config.toml
model = "image classifier"
dataset = "retinal OCT scans (Kermany 2017)"
train_examples = 49215
image_size = 64
crop_scale_min = 0.7
horizontal_flip = false
translate = 0.06
targets = ["finding"]
num_classes = 4
arch = "vit"
norm = "layernorm"
norm_position = "pre"
activation = "gelu"
mlp_ratio = 4
head_dim = 64
fused_qkv = true
bias = "all"
qk_norm = false
layer_scale_init = 0.1
parallel_block = false
inner_norm = false
moe = "expert_choice"
num_experts = 32
moe_every = 2
expert_mlp_ratio = 0.5
experts_per_token = 1
shared_expert = false
patch_size = [8, 8]
conv_stem = false
layers = 8
width = 256
positions = "sincos"
pooling = "class_token"
label_smoothing = 0.05
loss = "cross_entropy"
residual_init = "none"
optimizer = "muon"
muon_scale = "match_rms_adamw"
lr = 0.004
momentum = 0.9
nesterov = true
orthogonalizer = "newton_schulz_5"
adamw_lr_other_params = 0.0026
grad_clip = 5.0
steps = 14100
batch_size = 256
epochs = 73.3
lr_schedule = "cosine"
final_lr_fraction = 0.01
warmup_steps = 700
weight_decay = 0.04
adamw_weight_decay_other_params = 0
Rows from block 3, named by matrix and row number. Rows with one number belong to one attention dimension. Each number is 50 + 10 x the weight over its row's rms, rounded and kept within 0 to 99. All counts start at 0. After the name is the row's rms in percent of the matrix's.
# v: attention query, key and value (stacked) (model.blocks.3.attn.qkv.weight, 768x256, the v third), inputs 172-255
# proj: attention output (model.blocks.3.attn.proj.weight, 256x256, transposed), outputs 172-255
v.72 092:36 53 46 38 54 53 52 67 33 37 52 52 37 39 48 41 49 52 55 42 65 54 44 62 45 55 52 43 65 69 32 49 42 39 45 49 53 54 54 46 51 56 53 47 66 52 62 67 49 53 56 49 52 26 57 41 44 36 77 29 45 47 61 56 42 50 47 55 43 51 64 45 54 80 46 44 40 72 36 47 48 43 57 29
proj.72 097:50 54 48 62 58 37 80 65 51 48 33 56 52 60 35 42 57 34 57 58 45 35 54 54 57 52 40 43 36 49 58 47 45 59 61 58 50 52 36 71 37 63 38 37 49 54 46 45 48 48 55 45 43 44 29 50 46 72 63 38 41 48 43 49 72 50 57 68 43 47 51 46 51 35 35 53 38 58 57 66 52 61 50 56
v.73 096:46 54 18 56 72 39 49 42 34 41 52 53 53 44 47 57 69 55 36 50 58 41 44 38 68 41 40 49 76 47 61 37 63 46 46 41 55 57 45 45 55 56 44 62 28 52 68 67 43 57 28 44 54 42 63 54 55 27 44 49 45 19 51 61 48 43 55 57 54 46 52 60 39 44 35 35 52 37 61 63 55 67 55 41
proj.73 096:72 62 75 60 52 64 53 40 41 47 33 55 57 48 46 34 19 61 67 54 41 41 52 59 54 43 52 43 50 41 38 39 39 65 55 47 53 43 48 65 51 55 50 39 63 46 38 45 52 40 40 42 49 61 50 50 50 47 51 56 54 59 42 52 50 56 45 37 45 60 41 38 57 49 37 49 50 52 46 39 69 37 61 46
v.74 103:46 49 48 54 77 56 57 29 31 48 47 68 59 54 53 52 63 40 52 47 44 51 54 46 68 48 52 56 35 46 33 38 47 42 52 50 54 44 31 70 59 49 54 54 39 51 48 39 55 17 51 52 62 50 31 41 50 52 62 54 60 40 63 38 38 59 36 59 50 62 45 81 49 48 65 45 62 46 63 52 49 44 43 43
proj.74 107:36 45 52 38 35 38 50 47 50 56 63 51 46 34 55 47 32 38 59 29 21 45 60 50 47 67 46 62 38 52 61 50 64 44 42 50 38 43 56 47 50 56 56 40 38 48 50 54 42 68 52 38 51 62 64 52 48 58 38 39 55 52 42 61 62 35 58 54 40 54 45 31 60 48 54 55 63 53 53 43 44 66 60 41
v.75 098:41 58 51 38 43 55 32 72 44 43 56 55 33 38 56 37 32 25 60 57 50 50 43 53 62 48 58 33 50 66 45 31 50 55 48 53 54 50 42 51 39 51 50 62 70 41 62 36 43 28 36 39 57 48 58 59 52 51 70 37 46 52 73 64 42 55 56 66 52 37 53 65 43 59 50 56 47 36 37 49 46 49 59 64
proj.75 098:47 50 46 55 36 36 75 57 46 33 45 48 49 40 48 30 62 64 73 35 48 42 49 42 42 59 60 65 48 48 59 39 53 53 58 74 47 74 58 53 66 62 58 36 57 38 57 71 55 51 49 44 61 44 42 60 57 58 43 32 46 51 34 38 63 50 60 48 54 46 39 57 53 61 43 53 55 39 39 57 49 46 51 56
v.76 102:40 43 40 52 58 29 38 62 60 49 57 53 50 49 62 62 38 51 28 54 54 69 50 60 44 63 53 43 74 56 42 60 50 57 42 57 46 40 54 41 30 48 47 49 46 50 48 42 59 59 41 41 55 43 47 44 40 43 34 51 35 45 64 61 64 60 51 49 55 47 43 51 40 58 49 35 66 43 61 64 50 57 41 56
proj.76 098:38 63 47 44 49 56 35 65 54 50 47 49 56 64 46 58 63 58 58 26 60 59 49 59 48 50 52 42 53 53 50 61 39 58 58 40 38 75 54 43 37 57 61 50 49 47 45 63 50 42 44 46 47 58 59 51 57 40 49 61 56 53 54 65 43 40 47 33 53 67 50 45 55 20 42 48 48 55 39 60 50 48 59 46
v.77 095:54 60 47 73 52 44 39 40 46 58 53 55 44 34 42 52 53 50 52 50 51 42 72 42 44 50 49 44 56 43 56 62 34 58 60 57 54 51 53 61 57 58 60 48 50 44 36 61 51 48 47 60 57 64 55 33 44 55 57 54 52 68 45 59 55 52 34 41 50 69 47 53 47 27 47 55 62 29 64 33 57 38 50 41
proj.77 091:53 39 59 52 38 58 48 62 61 57 34 53 54 67 25 40 62 57 47 54 49 49 32 48 50 60 53 53 43 61 58 40 68 44 59 50 36 47 56 49 40 56 46 72 49 53 58 35 52 34 55 44 54 53 51 44 54 25 61 41 45 55 52 34 51 46 47 27 44 45 72 52 44 47 55 56 76 52 38 44 48 62 58 52
v.78 090:36 52 62 36 49 50 59 56 53 47 47 59 43 56 43 38 46 61 46 37 50 57 48 46 44 46 61 46 71 67 47 33 62 44 38 63 57 44 63 40 60 49 37 46 57 51 46 30 61 43 50 41 57 46 50 34 48 42 36 56 61 50 60 34 59 46 55 52 66 35 49 40 53 41 51 61 51 49 66 51 71 62 47 51
proj.78 092:58 26 59 50 46 51 43 47 51 51 48 50 41 62 56 42 57 62 36 46 55 43 45 56 51 67 68 77 38 41 56 55 49 48 53 52 59 68 60 33 64 41 32 47 62 44 58 50 57 68 40 62 47 50 46 44 56 59 57 61 55 56 57 56 60 43 53 59 46 52 50 56 48 47 51 53 42 46 32 71 42 47 34 54
v.79 107:60 52 59 51 53 50 53 37 39 60 27 65 50 56 42 46 56 65 53 65 56 37 49 65 58 33 57 58 57 50 49 59 56 54 45 57 38 58 43 48 58 49 36 39 47 63 64 48 62 39 63 33 51 54 41 56 63 32 43 46 54 29 43 54 65 61 40 54 50 33 55 67 42 46 44 53 61 44 43 44 47 48 38 45
proj.79 102:39 41 75 53 44 35 56 63 43 54 44 50 73 66 29 45 41 50 62 59 49 46 46 38 49 43 42 59 41 52 55 36 51 55 49 52 41 39 48 39 62 47 66 72 48 42 36 53 44 43 38 53 31 54 50 44 38 36 58 66 47 45 44 61 63 41 54 48 49 54 33 33 61 67 51 54 37 49 61 39 57 50 63 46
v.80 091:49 45 54 47 56 59 51 42 60 42 54 71 50 43 61 54 62 64 40 47 62 66 52 54 45 65 49 51 54 45 33 52 44 52 47 31 59 40 68 55 43 50 49 47 59 40 45 32 65 34 50 46 46 46 69 49 39 55 37 64 33 54 60 51 54 38 48 49 60 73 35 61 50 46 37 55 43 66 57 36 36 47 51 55
proj.80 089:56 53 46 65 44 62 37 59 44 63 54 65 53 66 54 54 61 40 38 41 58 47 68 55 53 50 51 36 58 34 39 47 52 62 50 59 61 53 63 45 41 31 43 47 51 45 53 69 53 56 51 47 47 57 57 39 54 50 48 65 65 55 41 49 57 40 43 64 47 47 62 59 51 34 36 36 61 55 47 69 49 65 56 44
v.81 091:52 50 59 39 59 43 48 57 54 49 39 49 41 50 58 38 45 58 40 48 50 68 55 54 39 65 49 41 53 50 59 29 41 53 35 35 36 35 61 38 59 70 48 51 62 43 62 47 48 51 46 60 69 39 39 51 44 55 44 58 35 55 36 40 61 60 54 69 70 68 27 42 45 59 68 46 49 54 43 47 51 57 47 56
proj.81 089:59 51 60 43 57 60 49 68 56 46 50 58 63 54 41 72 37 46 77 46 60 50 53 46 46 48 38 47 39 44 57 49 39 40 40 46 61 44 45 50 46 41 65 49 45 45 43 48 44 43 72 45 33 54 49 24 46 50 50 61 60 59 56 69 55 63 41 63 49 49 55 24 43 65 37 39 36 41 41 47 41 50 54 52
v.82 102:32 60 63 52 66 46 41 30 68 36 55 46 56 23 50 51 41 55 47 54 50 36 52 49 39 57 52 56 45 54 49 38 54 48 54 43 43 48 37 55 62 59 48 56 48 47 48 59 52 58 69 52 54 44 68 45 67 44 56 52 59 59 34 53 70 56 46 37 54 41 56 37 59 38 59 57 58 57 64 43 55 58 46 45
proj.82 098:71 48 42 59 39 47 55 66 42 38 41 46 55 67 62 55 54 56 49 60 55 55 40 48 55 56 52 55 44 36 57 40 46 53 55 51 72 47 56 44 34 52 37 65 46 52 45 48 53 29 33 41 47 57 51 68 53 51 44 37 58 48 55 55 67 46 44 52 50 66 51 55 55 39 48 45 46 58 43 57 54 37 47 48
v.83 104:49 54 35 51 51 61 54 40 55 62 54 47 48 36 35 45 54 51 52 27 49 55 53 61 18 42 50 45 52 50 51 50 53 54 42 60 28 54 45 46 61 45 54 59 50 37 63 52 50 62 28 51 58 33 59 48 51 60 45 43 32 58 45 32 65 37 63 51 48 30 50 27 54 60 44 42 55 53 58 63 55 33 48 43
proj.83 114:53 50 54 60 53 50 44 47 23 47 53 53 53 51 36 49 70 47 57 62 48 52 69 56 51 39 47 65 44 47 53 61 26 46 34 54 56 48 54 43 36 37 50 47 47 55 44 36 57 46 21 49 47 47 42 32 50 58 32 35 51 49 48 53 44 76 45 52 47 44 52 53 48 42 62 47 53 58 40 36 43 52 45 55
v.84 103:61 56 57 47 39 51 60 47 66 58 21 46 48 56 64 44 56 70 29 62 32 48 51 52 67 44 48 47 53 44 40 43 36 39 55 51 52 44 49 38 56 48 43 55 38 44 38 46 47 67 62 67 63 53 47 43 40 34 40 52 49 52 80 48 63 57 56 72 52 67 50 67 59 57 32 43 45 33 56 46 44 47 63 78
proj.84 104:32 37 70 45 44 52 44 58 44 53 66 36 41 43 34 66 36 33 60 50 58 46 55 46 46 58 56 39 35 52 57 54 52 59 53 49 62 59 49 53 60 49 79 45 58 52 54 56 42 23 59 37 50 62 62 51 53 59 53 60 43 44 36 58 53 50 46 51 51 46 48 43 50 74 49 46 44 39 59 53 57 56 64 58
v.85 098:45 48 58 52 46 76 43 27 39 47 58 36 39 53 42 47 37 39 50 53 64 52 46 61 44 50 48 53 33 49 63 52 63 34 64 27 48 47 44 65 46 37 41 53 45 44 50 55 66 33 40 36 56 44 40 53 42 60 41 47 51 52 28 55 45 40 41 35 61 47 34 55 63 39 58 50 41 61 35 62 55 46 51 50
proj.85 100:62 39 37 39 29 39 47 39 42 47 55 50 62 48 74 57 60 66 43 49 56 43 44 49 53 50 51 53 54 41 27 56 55 43 39 70 54 34 52 51 41 38 37 49 40 52 55 51 63 71 51 48 51 50 64 53 46 36 47 55 57 60 56 51 39 56 51 67 54 52 61 47 51 48 39 52 61 62 47 46 70 47 57 47
v.86 107:49 61 56 46 56 54 42 47 53 50 61 40 43 54 47 51 44 61 45 65 47 54 33 49 47 68 47 37 58 41 50 58 44 30 73 43 53 68 55 65 45 49 51 48 39 56 31 41 61 58 50 35 64 41 45 54 64 62 47 52 42 58 39 64 40 66 48 69 62 62 31 28 51 50 56 45 37 45 32 51 41 35 41 40
proj.86 097:41 45 68 57 50 47 55 60 42 44 65 55 40 56 69 46 53 54 64 39 56 60 59 59 50 41 45 57 46 58 42 49 48 43 37 48 59 40 34 42 42 54 47 58 46 53 53 72 54 28 59 62 43 56 60 64 45 54 51 60 47 49 72 66 64 56 56 46 37 53 34 45 63 64 29 45 59 43 62 49 59 53 52 44
v.87 103:30 49 52 48 60 48 24 57 61 37 46 41 56 52 33 60 48 42 49 57 60 42 51 47 46 46 59 45 78 52 51 50 58 49 40 39 63 27 63 32 37 57 56 46 52 54 29 58 42 50 70 81 40 45 34 45 28 32 64 40 53 62 28 51 57 49 44 55 53 48 58 52 53 54 55 48 66 46 60 66 49 66 65 45
proj.87 098:58 53 39 40 36 54 61 25 66 52 65 50 41 52 59 58 32 56 26 47 31 47 39 50 43 78 49 47 34 48 57 54 28 55 66 59 49 43 52 49 39 44 43 62 56 46 40 47 61 35 58 49 54 48 36 51 46 66 54 41 54 47 65 47 57 44 49 47 57 37 67 53 46 45 56 51 60 56 56 53 56 46 53 49
v.88 116:28 46 77 59 52 46 60 55 50 52 46 48 45 49 41 62 61 36 53 45 66 56 57 45 48 38 60 36 69 52 80 35 55 46 43 62 38 47 42 45 71 51 43 62 42 55 41 43 43 46 45 52 57 26 48 33 34 75 53 48 55 48 52 46 49 32 55 61 56 53 45 56 51 46 39 41 69 53 57 50 52 41 57 47
proj.88 119:63 34 42 45 49 60 34 57 58 56 52 49 47 39 60 32 49 54 45 38 40 51 70 58 46 70 54 76 48 49 43 59 37 52 60 68 58 56 50 53 42 52 51 90 44 47 52 35 56 58 35 63 51 46 68 32 53 51 45 43 45 58 42 53 52 42 49 58 50 33 51 44 54 59 59 51 63 46 47 36 37 68 56 48
v.89 104:44 34 50 34 43 38 40 50 64 61 50 45 41 44 48 46 50 46 72 59 55 53 46 61 47 48 51 50 33 50 63 50 54 64 50 44 53 56 54 50 43 48 38 53 62 46 71 36 41 51 26 36 42 51 51 54 59 65 64 38 40 57 60 52 35 51 59 76 42 24 38 38 48 56 51 58 54 55 49 51 37 54 49 52
proj.89 107:29 42 57 60 51 61 67 44 32 50 49 47 50 53 42 50 59 63 62 39 55 50 55 50 44 49 51 61 59 60 60 63 44 40 34 65 33 66 42 35 56 60 52 61 39 52 45 61 45 32 51 59 49 42 49 50 54 37 45 43 33 50 44 55 73 54 61 49 49 63 54 54 42 51 56 50 46 40 46 41 60 17 38 48
v.90 096:52 65 49 67 51 58 48 38 35 45 41 55 51 52 60 47 43 50 71 62 44 69 53 41 58 48 56 70 59 54 47 49 55 49 49 36 41 32 49 59 41 41 66 48 57 52 28 61 34 51 55 48 59 40 58 67 60 49 42 68 36 58 56 47 62 49 61 66 69 44 63 49 44 51 52 38 50 56 46 29 48 56 44 43
proj.90 096:51 40 45 44 55 51 40 53 47 47 51 39 53 43 48 41 48 57 45 52 56 56 49 59 49 63 54 60 40 35 54 46 50 37 64 43 63 62 53 40 40 69 53 27 46 52 62 43 48 44 62 44 60 51 38 49 56 51 59 78 42 58 54 43 33 65 47 58 53 43 58 38 47 79 49 50 48 55 47 56 46 49 61 53
v.91 094:31 50 47 55 51 61 45 38 61 43 55 57 56 30 45 55 47 73 36 38 36 43 48 29 46 56 47 54 50 66 54 53 37 52 52 49 37 52 33 53 69 44 55 49 52 58 36 37 41 59 71 55 54 50 37 48 46 43 47 61 78 49 53 52 55 67 31 34 56 78 38 51 55 44 38 59 51 42 41 51 47 43 40 67
proj.91 093:62 46 42 41 63 49 32 35 64 55 45 42 62 64 54 73 38 41 49 48 54 52 51 53 46 58 34 45 56 44 35 43 59 54 46 60 47 42 47 59 49 44 55 64 51 49 47 45 47 46 55 38 50 65 58 51 49 52 62 63 39 50 51 45 30 45 47 58 50 54 62 46 49 44 54 38 44 65 51 43 50 73 39 45
v.92 098:47 55 73 54 44 48 54 47 58 42 43 44 50 54 43 48 47 59 39 73 56 53 52 46 52 42 51 46 50 45 59 53 49 48 54 43 57 58 55 69 36 69 32 49 41 45 35 37 53 37 69 64 53 47 57 57 64 46 47 60 59 28 32 56 45 51 38 52 56 52 51 57 58 31 60 47 48 52 59 52 25 52 36 54
proj.92 093:50 38 46 53 53 57 64 75 49 58 58 55 52 41 45 70 26 46 51 48 44 54 33 44 44 46 39 63 43 59 46 40 46 59 70 59 59 34 18 62 57 50 56 66 47 44 50 66 58 48 63 48 51 53 67 49 48 47 63 45 43 56 46 42 66 51 54 51 51 55 44 43 47 68 48 54 53 48 53 46 57 47 59 45
v.93 096:49 50 46 37 45 80 59 52 36 48 52 53 54 67 37 49 57 26 41 56 59 54 55 48 42 53 52 55 53 63 61 58 61 48 47 51 56 34 43 34 61 39 56 54 50 47 41 40 43 51 31 33 42 55 49 60 55 50 61 53 47 38 41 47 46 50 44 52 47 38 43 65 60 59 47 39 45 47 53 77 25 61 52 66
proj.93 090:45 64 71 42 50 50 57 42 40 51 71 42 45 60 61 56 37 66 71 46 28 52 37 37 46 58 60 56 55 53 36 47 54 35 45 47 51 50 41 69 37 58 51 38 50 39 44 72 58 76 48 57 56 40 49 40 33 55 40 46 46 33 44 50 41 55 44 63 53 49 23 53 41 50 45 57 55 55 52 43 57 42 46 55
v.94 103:52 48 34 47 61 54 34 45 43 33 59 48 50 64 37 69 44 53 50 41 50 51 49 40 56 55 38 57 41 47 66 53 35 58 51 50 58 39 63 35 66 50 50 38 46 58 64 38 46 56 46 63 60 64 49 51 33 47 44 43 56 67 47 35 44 47 41 54 62 46 35 42 34 39 65 56 55 53 49 59 48 54 42 35
proj.94 097:55 45 50 53 41 38 57 38 67 42 53 57 52 73 44 65 43 51 48 74 47 38 42 49 48 60 55 48 50 50 52 41 56 51 50 48 51 43 46 53 53 42 36 50 58 51 53 32 57 41 45 59 44 46 36 49 51 41 36 75 52 56 62 51 56 57 52 44 42 44 73 64 56 41 62 47 54 39 57 56 58 30 49 56
v.95 098:46 57 51 35 66 34 52 46 42 58 67 48 64 28 37 51 49 43 49 54 61 39 57 43 60 67 60 59 40 50 44 47 59 37 44 44 55 43 44 63 37 43 60 45 46 53 43 54 44 53 65 38 61 55 55 47 60 45 53 46 52 57 31 44 53 43 53 38 53 53 47 51 50 34 56 38 64 62 66 51 56 67 44 50
proj.95 102:72 49 43 67 35 58 41 31 44 55 49 58 57 52 53 40 65 46 41 27 30 48 47 49 56 63 52 52 38 30 48 46 46 49 58 60 47 55 45 44 36 41 42 59 60 48 44 54 60 57 44 60 42 55 62 61 47 51 66 60 54 61 54 46 65 30 45 40 45 50 60 40 50 48 37 55 41 48 49 69 44 44 68 48
v.96 095:53 67 67 50 58 51 48 58 63 48 55 51 59 51 45 57 49 40 46 53 35 52 46 49 56 39 49 40 39 50 55 53 42 53 60 48 40 47 63 55 54 62 43 26 60 38 46 23 45 52 47 52 56 66 41 46 40 62 56 46 51 56 40 63 52 59 52 49 62 73 28 57 46 43 36 55 48 43 70 26 55 41 58 68
proj.96 100:62 42 52 49 57 58 29 66 57 43 39 51 49 52 60 55 34 48 53 33 58 59 47 33 55 57 59 43 44 54 42 46 44 36 54 57 61 39 47 45 67 38 66 59 43 48 49 48 54 28 51 61 54 49 62 39 47 44 56 68 55 46 60 42 71 46 54 42 47 51 45 60 55 54 58 45 48 40 39 54 49 58 41 62
v.97 103:45 54 54 56 64 40 56 53 43 54 52 42 50 42 46 62 56 47 55 52 38 49 44 71 38 38 38 46 50 57 56 58 79 47 47 38 28 39 48 36 58 48 58 51 59 59 68 50 76 43 35 51 43 53 60 49 77 79 54 42 55 52 29 51 63 52 77 56 45 45 53 41 37 46 38 36 46 17 45 62 45 56 52 49
proj.97 103:67 51 64 76 46 42 50 57 44 42 56 43 53 56 54 32 57 55 59 34 62 36 52 27 48 31 45 49 54 47 53 52 34 40 67 50 59 77 57 56 38 48 47 43 35 51 36 46 44 38 34 44 51 56 58 42 50 45 57 56 58 51 50 35 63 55 60 38 45 42 25 43 48 37 52 48 65 65 34 51 51 38 52 54
v.98 097:57 50 41 60 41 60 58 51 40 53 60 47 49 42 56 43 53 65 53 48 42 53 55 34 58 62 65 48 69 54 54 42 47 53 43 43 44 46 49 59 58 67 50 57 34 59 40 61 66 60 65 51 53 56 71 40 60 54 54 37 42 73 37 54 51 61 62 52 43 62 72 50 49 46 56 49 41 32 48 54 33 48 48 56
proj.98 101:42 36 51 68 47 59 53 62 46 64 39 55 48 57 52 37 50 59 59 64 61 59 44 41 51 18 57 40 39 55 59 52 50 45 69 31 31 59 65 50 36 49 47 48 36 51 57 55 42 40 44 48 54 44 42 56 47 45 49 62 57 58 52 43 60 34 45 37 56 36 38 30 48 39 52 49 57 52 48 55 72 44 77 43
v.99 107:67 69 34 39 54 55 46 72 31 68 46 51 64 43 37 41 73 55 56 43 43 42 60 34 55 47 58 55 56 45 53 51 56 51 53 41 47 57 47 63 47 57 61 40 41 49 44 38 45 44 55 33 51 64 66 51 47 36 50 59 66 34 64 55 53 49 47 24 40 27 58 53 54 60 51 63 38 42 68 37 54 43 43 47
proj.99 101:42 50 50 60 46 51 56 61 38 49 57 49 43 49 42 45 55 47 62 57 61 51 22 61 51 57 58 32 67 51 66 49 55 52 43 21 49 52 33 53 40 50 49 27 54 55 56 56 58 65 45 55 55 55 37 57 48 66 66 42 35 52 52 44 44 56 54 33 64 39 48 62 61 56 53 57 41 45 48 67 50 29 55 49
v.100 099:58 58 65 56 42 52 34 49 58 57 45 49 43 54 42 53 46 55 61 65 65 63 49 38 42 30 34 28 48 34 48 66 55 50 61 26 52 60 51 72 49 46 54 31 34 53 41 61 41 70 39 57 50 43 64 46 47 43 52 51 50 45 40 45 42 58 56 57 34 59 40 56 52 61 46 48 58 61 42 47 47 42 49 50
proj.100 095:40 45 60 45 52 51 54 57 51 57 69 51 48 30 36 55 36 47 52 46 56 46 43 41 59 52 63 48 56 54 52 56 36 53 38 70 60 45 56 56 57 42 39 44 38 50 60 71 50 43 50 51 48 33 53 65 43 50 33 41 65 54 52 41 46 54 47 49 47 61 57 36 72 57 55 45 56 41 61 44 38 55 53 60
v.101 112:67 50 41 50 62 49 46 20 53 58 51 50 48 49 52 63 46 40 38 65 37 44 45 57 50 49 37 49 69 59 36 56 51 39 51 32 63 58 50 44 41 64 45 58 58 50 45 56 62 61 53 65 51 57 59 34 62 25 42 57 43 68 41 53 55 62 57 54 63 72 68 42 41 25 50 53 56 53 50 81 67 57 47 34
proj.101 108:52 41 84 51 45 57 52 34 43 58 51 51 58 42 74 54 47 65 40 58 53 41 73 52 54 33 45 40 38 54 34 45 56 54 54 59 29 46 46 38 36 48 44 26 51 52 60 53 52 53 54 48 46 52 42 64 43 46 38 52 57 45 56 52 63 63 51 52 43 44 59 57 50 52 43 50 61 64 55 48 66 39 46 59
v.102 101:48 61 47 46 76 47 58 61 49 56 58 40 54 50 44 36 40 34 43 53 30 38 51 59 43 44 46 55 59 53 31 36 55 63 51 59 36 49 40 56 59 37 39 47 46 36 35 55 45 45 50 60 62 55 35 50 61 43 45 37 54 50 42 46 56 70 49 52 60 29 44 46 43 58 42 44 41 60 54 62 53 39 57 65
proj.102 105:45 45 59 45 37 43 57 59 35 55 45 48 57 53 53 42 55 44 74 61 42 42 39 60 58 52 45 45 34 54 69 50 48 55 47 49 38 47 56 54 30 62 76 38 46 44 46 53 60 41 54 47 36 48 53 36 44 60 59 44 52 51 49 64 49 66 47 34 57 57 29 37 50 47 47 42 61 42 62 56 47 66 52 45
v.103 109:67 42 50 50 47 51 47 56 46 58 47 56 32 60 67 62 71 49 56 47 53 46 43 55 66 22 56 49 50 55 42 40 50 42 55 76 33 64 62 34 41 53 49 43 54 66 58 36 63 46 48 48 54 42 43 48 47 54 27 58 32 33 55 54 44 55 44 65 52 54 38 55 45 43 40 59 52 37 64 30 54 41 27 52
proj.103 107:56 49 56 54 61 53 35 56 57 45 36 46 56 54 35 33 52 63 63 48 61 43 72 50 57 53 47 64 58 61 58 47 48 42 65 58 48 48 54 48 51 55 62 63 62 49 39 45 44 55 36 58 45 48 62 47 53 38 66 56 53 55 40 56 66 29 56 43 42 54 36 48 56 53 46 47 50 50 47 48 37 61 75 45
v.104 105:57 55 51 71 47 58 61 44 58 35 55 56 54 38 47 49 40 43 31 55 28 46 48 38 47 44 45 53 48 60 44 35 44 55 55 66 62 54 50 41 69 54 45 63 51 56 30 42 48 66 45 33 70 57 65 45 36 33 45 48 49 43 61 49 42 65 49 57 49 51 49 62 60 51 57 52 48 46 38 49 46 53 46 52
proj.104 103:41 41 62 41 51 43 50 65 57 47 45 51 58 41 70 46 48 52 61 50 29 51 45 51 48 58 45 48 34 53 51 50 50 61 58 44 55 56 59 59 58 40 62 38 51 50 59 51 43 28 50 50 32 61 52 34 52 54 51 50 47 42 48 74 55 46 45 47 43 67 41 50 44 40 44 45 68 47 60 47 48 51 45 59
v.105 100:41 57 36 45 49 58 46 54 62 49 29 49 50 63 44 38 55 53 42 36 51 38 54 86 64 46 51 32 44 32 52 69 53 54 36 44 58 37 58 57 62 57 55 48 56 47 35 59 59 35 40 35 45 48 50 35 58 51 48 40 51 56 54 66 56 46 38 45 24 41 66 49 60 48 53 55 40 43 60 33 45 55 38 63
proj.105 105:55 39 56 55 40 36 65 39 47 45 67 47 58 35 49 57 29 58 34 67 66 57 40 58 46 42 51 25 43 35 52 56 59 48 47 40 39 59 60 56 35 66 33 60 44 54 61 51 49 49 54 35 38 66 53 70 52 42 50 35 51 54 35 40 57 66 61 55 56 47 55 40 41 52 34 50 58 48 59 68 48 31 50 40
v.106 112:38 70 54 32 44 38 47 56 56 48 77 46 41 41 37 45 51 41 59 47 54 48 64 46 58 31 58 46 47 76 38 46 53 56 61 59 35 37 33 33 47 56 59 47 49 52 62 40 50 54 55 47 53 56 42 71 31 51 47 50 32 45 48 66 53 75 55 41 62 52 47 54 41 48 56 44 37 60 48 51 56 34 46 37
proj.106 110:48 69 52 59 55 53 57 61 60 51 49 48 39 37 56 49 47 61 71 51 48 46 36 49 49 65 61 70 51 42 45 41 56 44 51 59 56 46 49 49 46 34 57 42 48 54 42 62 63 50 44 47 42 56 67 38 47 26 46 59 57 51 52 51 40 45 46 33 43 46 51 55 56 43 59 46 65 57 64 68 52 70 59 56
v.107 105:60 40 56 66 31 49 59 54 53 73 73 58 57 66 36 60 41 37 59 48 54 44 50 37 54 41 67 51 27 56 58 58 55 40 53 71 56 46 52 58 40 48 55 48 46 76 43 65 56 47 56 46 45 53 48 50 35 57 40 44 50 42 41 41 39 48 30 44 33 41 36 48 56 55 40 36 41 48 31 61 60 59 51 37
proj.107 108:46 56 51 35 53 55 61 37 75 38 49 49 41 54 48 57 50 63 28 43 41 47 48 50 62 50 57 65 52 53 49 45 53 41 36 44 44 54 45 70 47 76 36 69 52 47 49 40 58 71 32 46 63 39 50 50 46 27 69 40 47 42 47 50 35 30 61 54 63 49 48 64 60 52 58 45 70 45 46 45 45 53 39 42
v.108 106:44 65 50 53 45 36 49 49 32 42 50 51 46 58 32 43 48 51 47 70 51 46 56 32 74 31 40 56 68 46 55 47 42 48 53 49 53 62 64 49 41 46 50 66 51 57 74 41 55 51 61 49 37 66 65 55 54 55 37 61 37 67 57 52 36 66 58 38 65 54 51 66 69 47 62 50 57 51 39 33 21 46 37 45
proj.108 101:52 60 72 47 54 56 63 50 44 49 47 65 39 53 61 39 58 44 46 63 58 33 52 51 47 55 50 48 49 54 60 43 68 48 63 37 57 26 48 48 64 51 33 44 55 47 54 60 44 42 59 37 60 51 50 49 48 38 53 44 49 50 40 81 42 50 36 52 51 43 59 44 48 59 46 42 49 53 61 66 45 45 62 61
v.109 106:44 46 34 38 61 39 35 56 29 61 52 62 46 50 44 35 67 37 47 50 59 53 50 44 48 60 53 51 40 52 44 49 44 40 34 41 54 44 47 57 44 71 60 64 42 46 78 41 53 36 32 49 66 65 56 54 76 50 44 66 40 50 48 41 38 52 54 54 56 42 51 70 46 62 45 48 42 56 49 40 32 58 54 53
proj.109 107:37 67 55 57 45 45 57 45 55 44 57 63 42 62 37 56 26 47 60 48 47 56 51 54 55 46 55 44 63 37 49 55 50 50 48 49 61 46 45 59 80 50 42 36 41 48 44 48 56 40 55 52 42 67 52 52 43 46 29 46 45 49 47 48 44 50 54 43 54 35 36 45 44 58 61 49 39 39 55 64 56 53 60 54
v.110 097:44 39 70 32 49 53 56 38 52 45 44 59 41 69 40 56 67 46 66 55 70 65 60 57 48 42 49 50 48 50 43 52 51 41 59 33 42 68 62 54 40 59 53 47 64 56 47 45 33 48 42 52 51 37 41 56 52 55 41 54 52 53 59 66 55 51 53 57 48 45 56 44 55 47 58 42 50 57 32 43 48 45 38 38
proj.110 104:57 61 50 56 67 48 36 48 50 55 48 60 51 49 57 35 33 51 14 43 59 47 61 53 47 59 47 70 46 32 36 46 51 51 45 76 54 44 51 42 55 57 25 61 39 53 54 58 44 54 51 49 37 58 49 36 56 55 59 47 48 49 51 62 49 38 67 52 63 46 48 49 54 60 53 53 51 41 58 35 35 30 62 50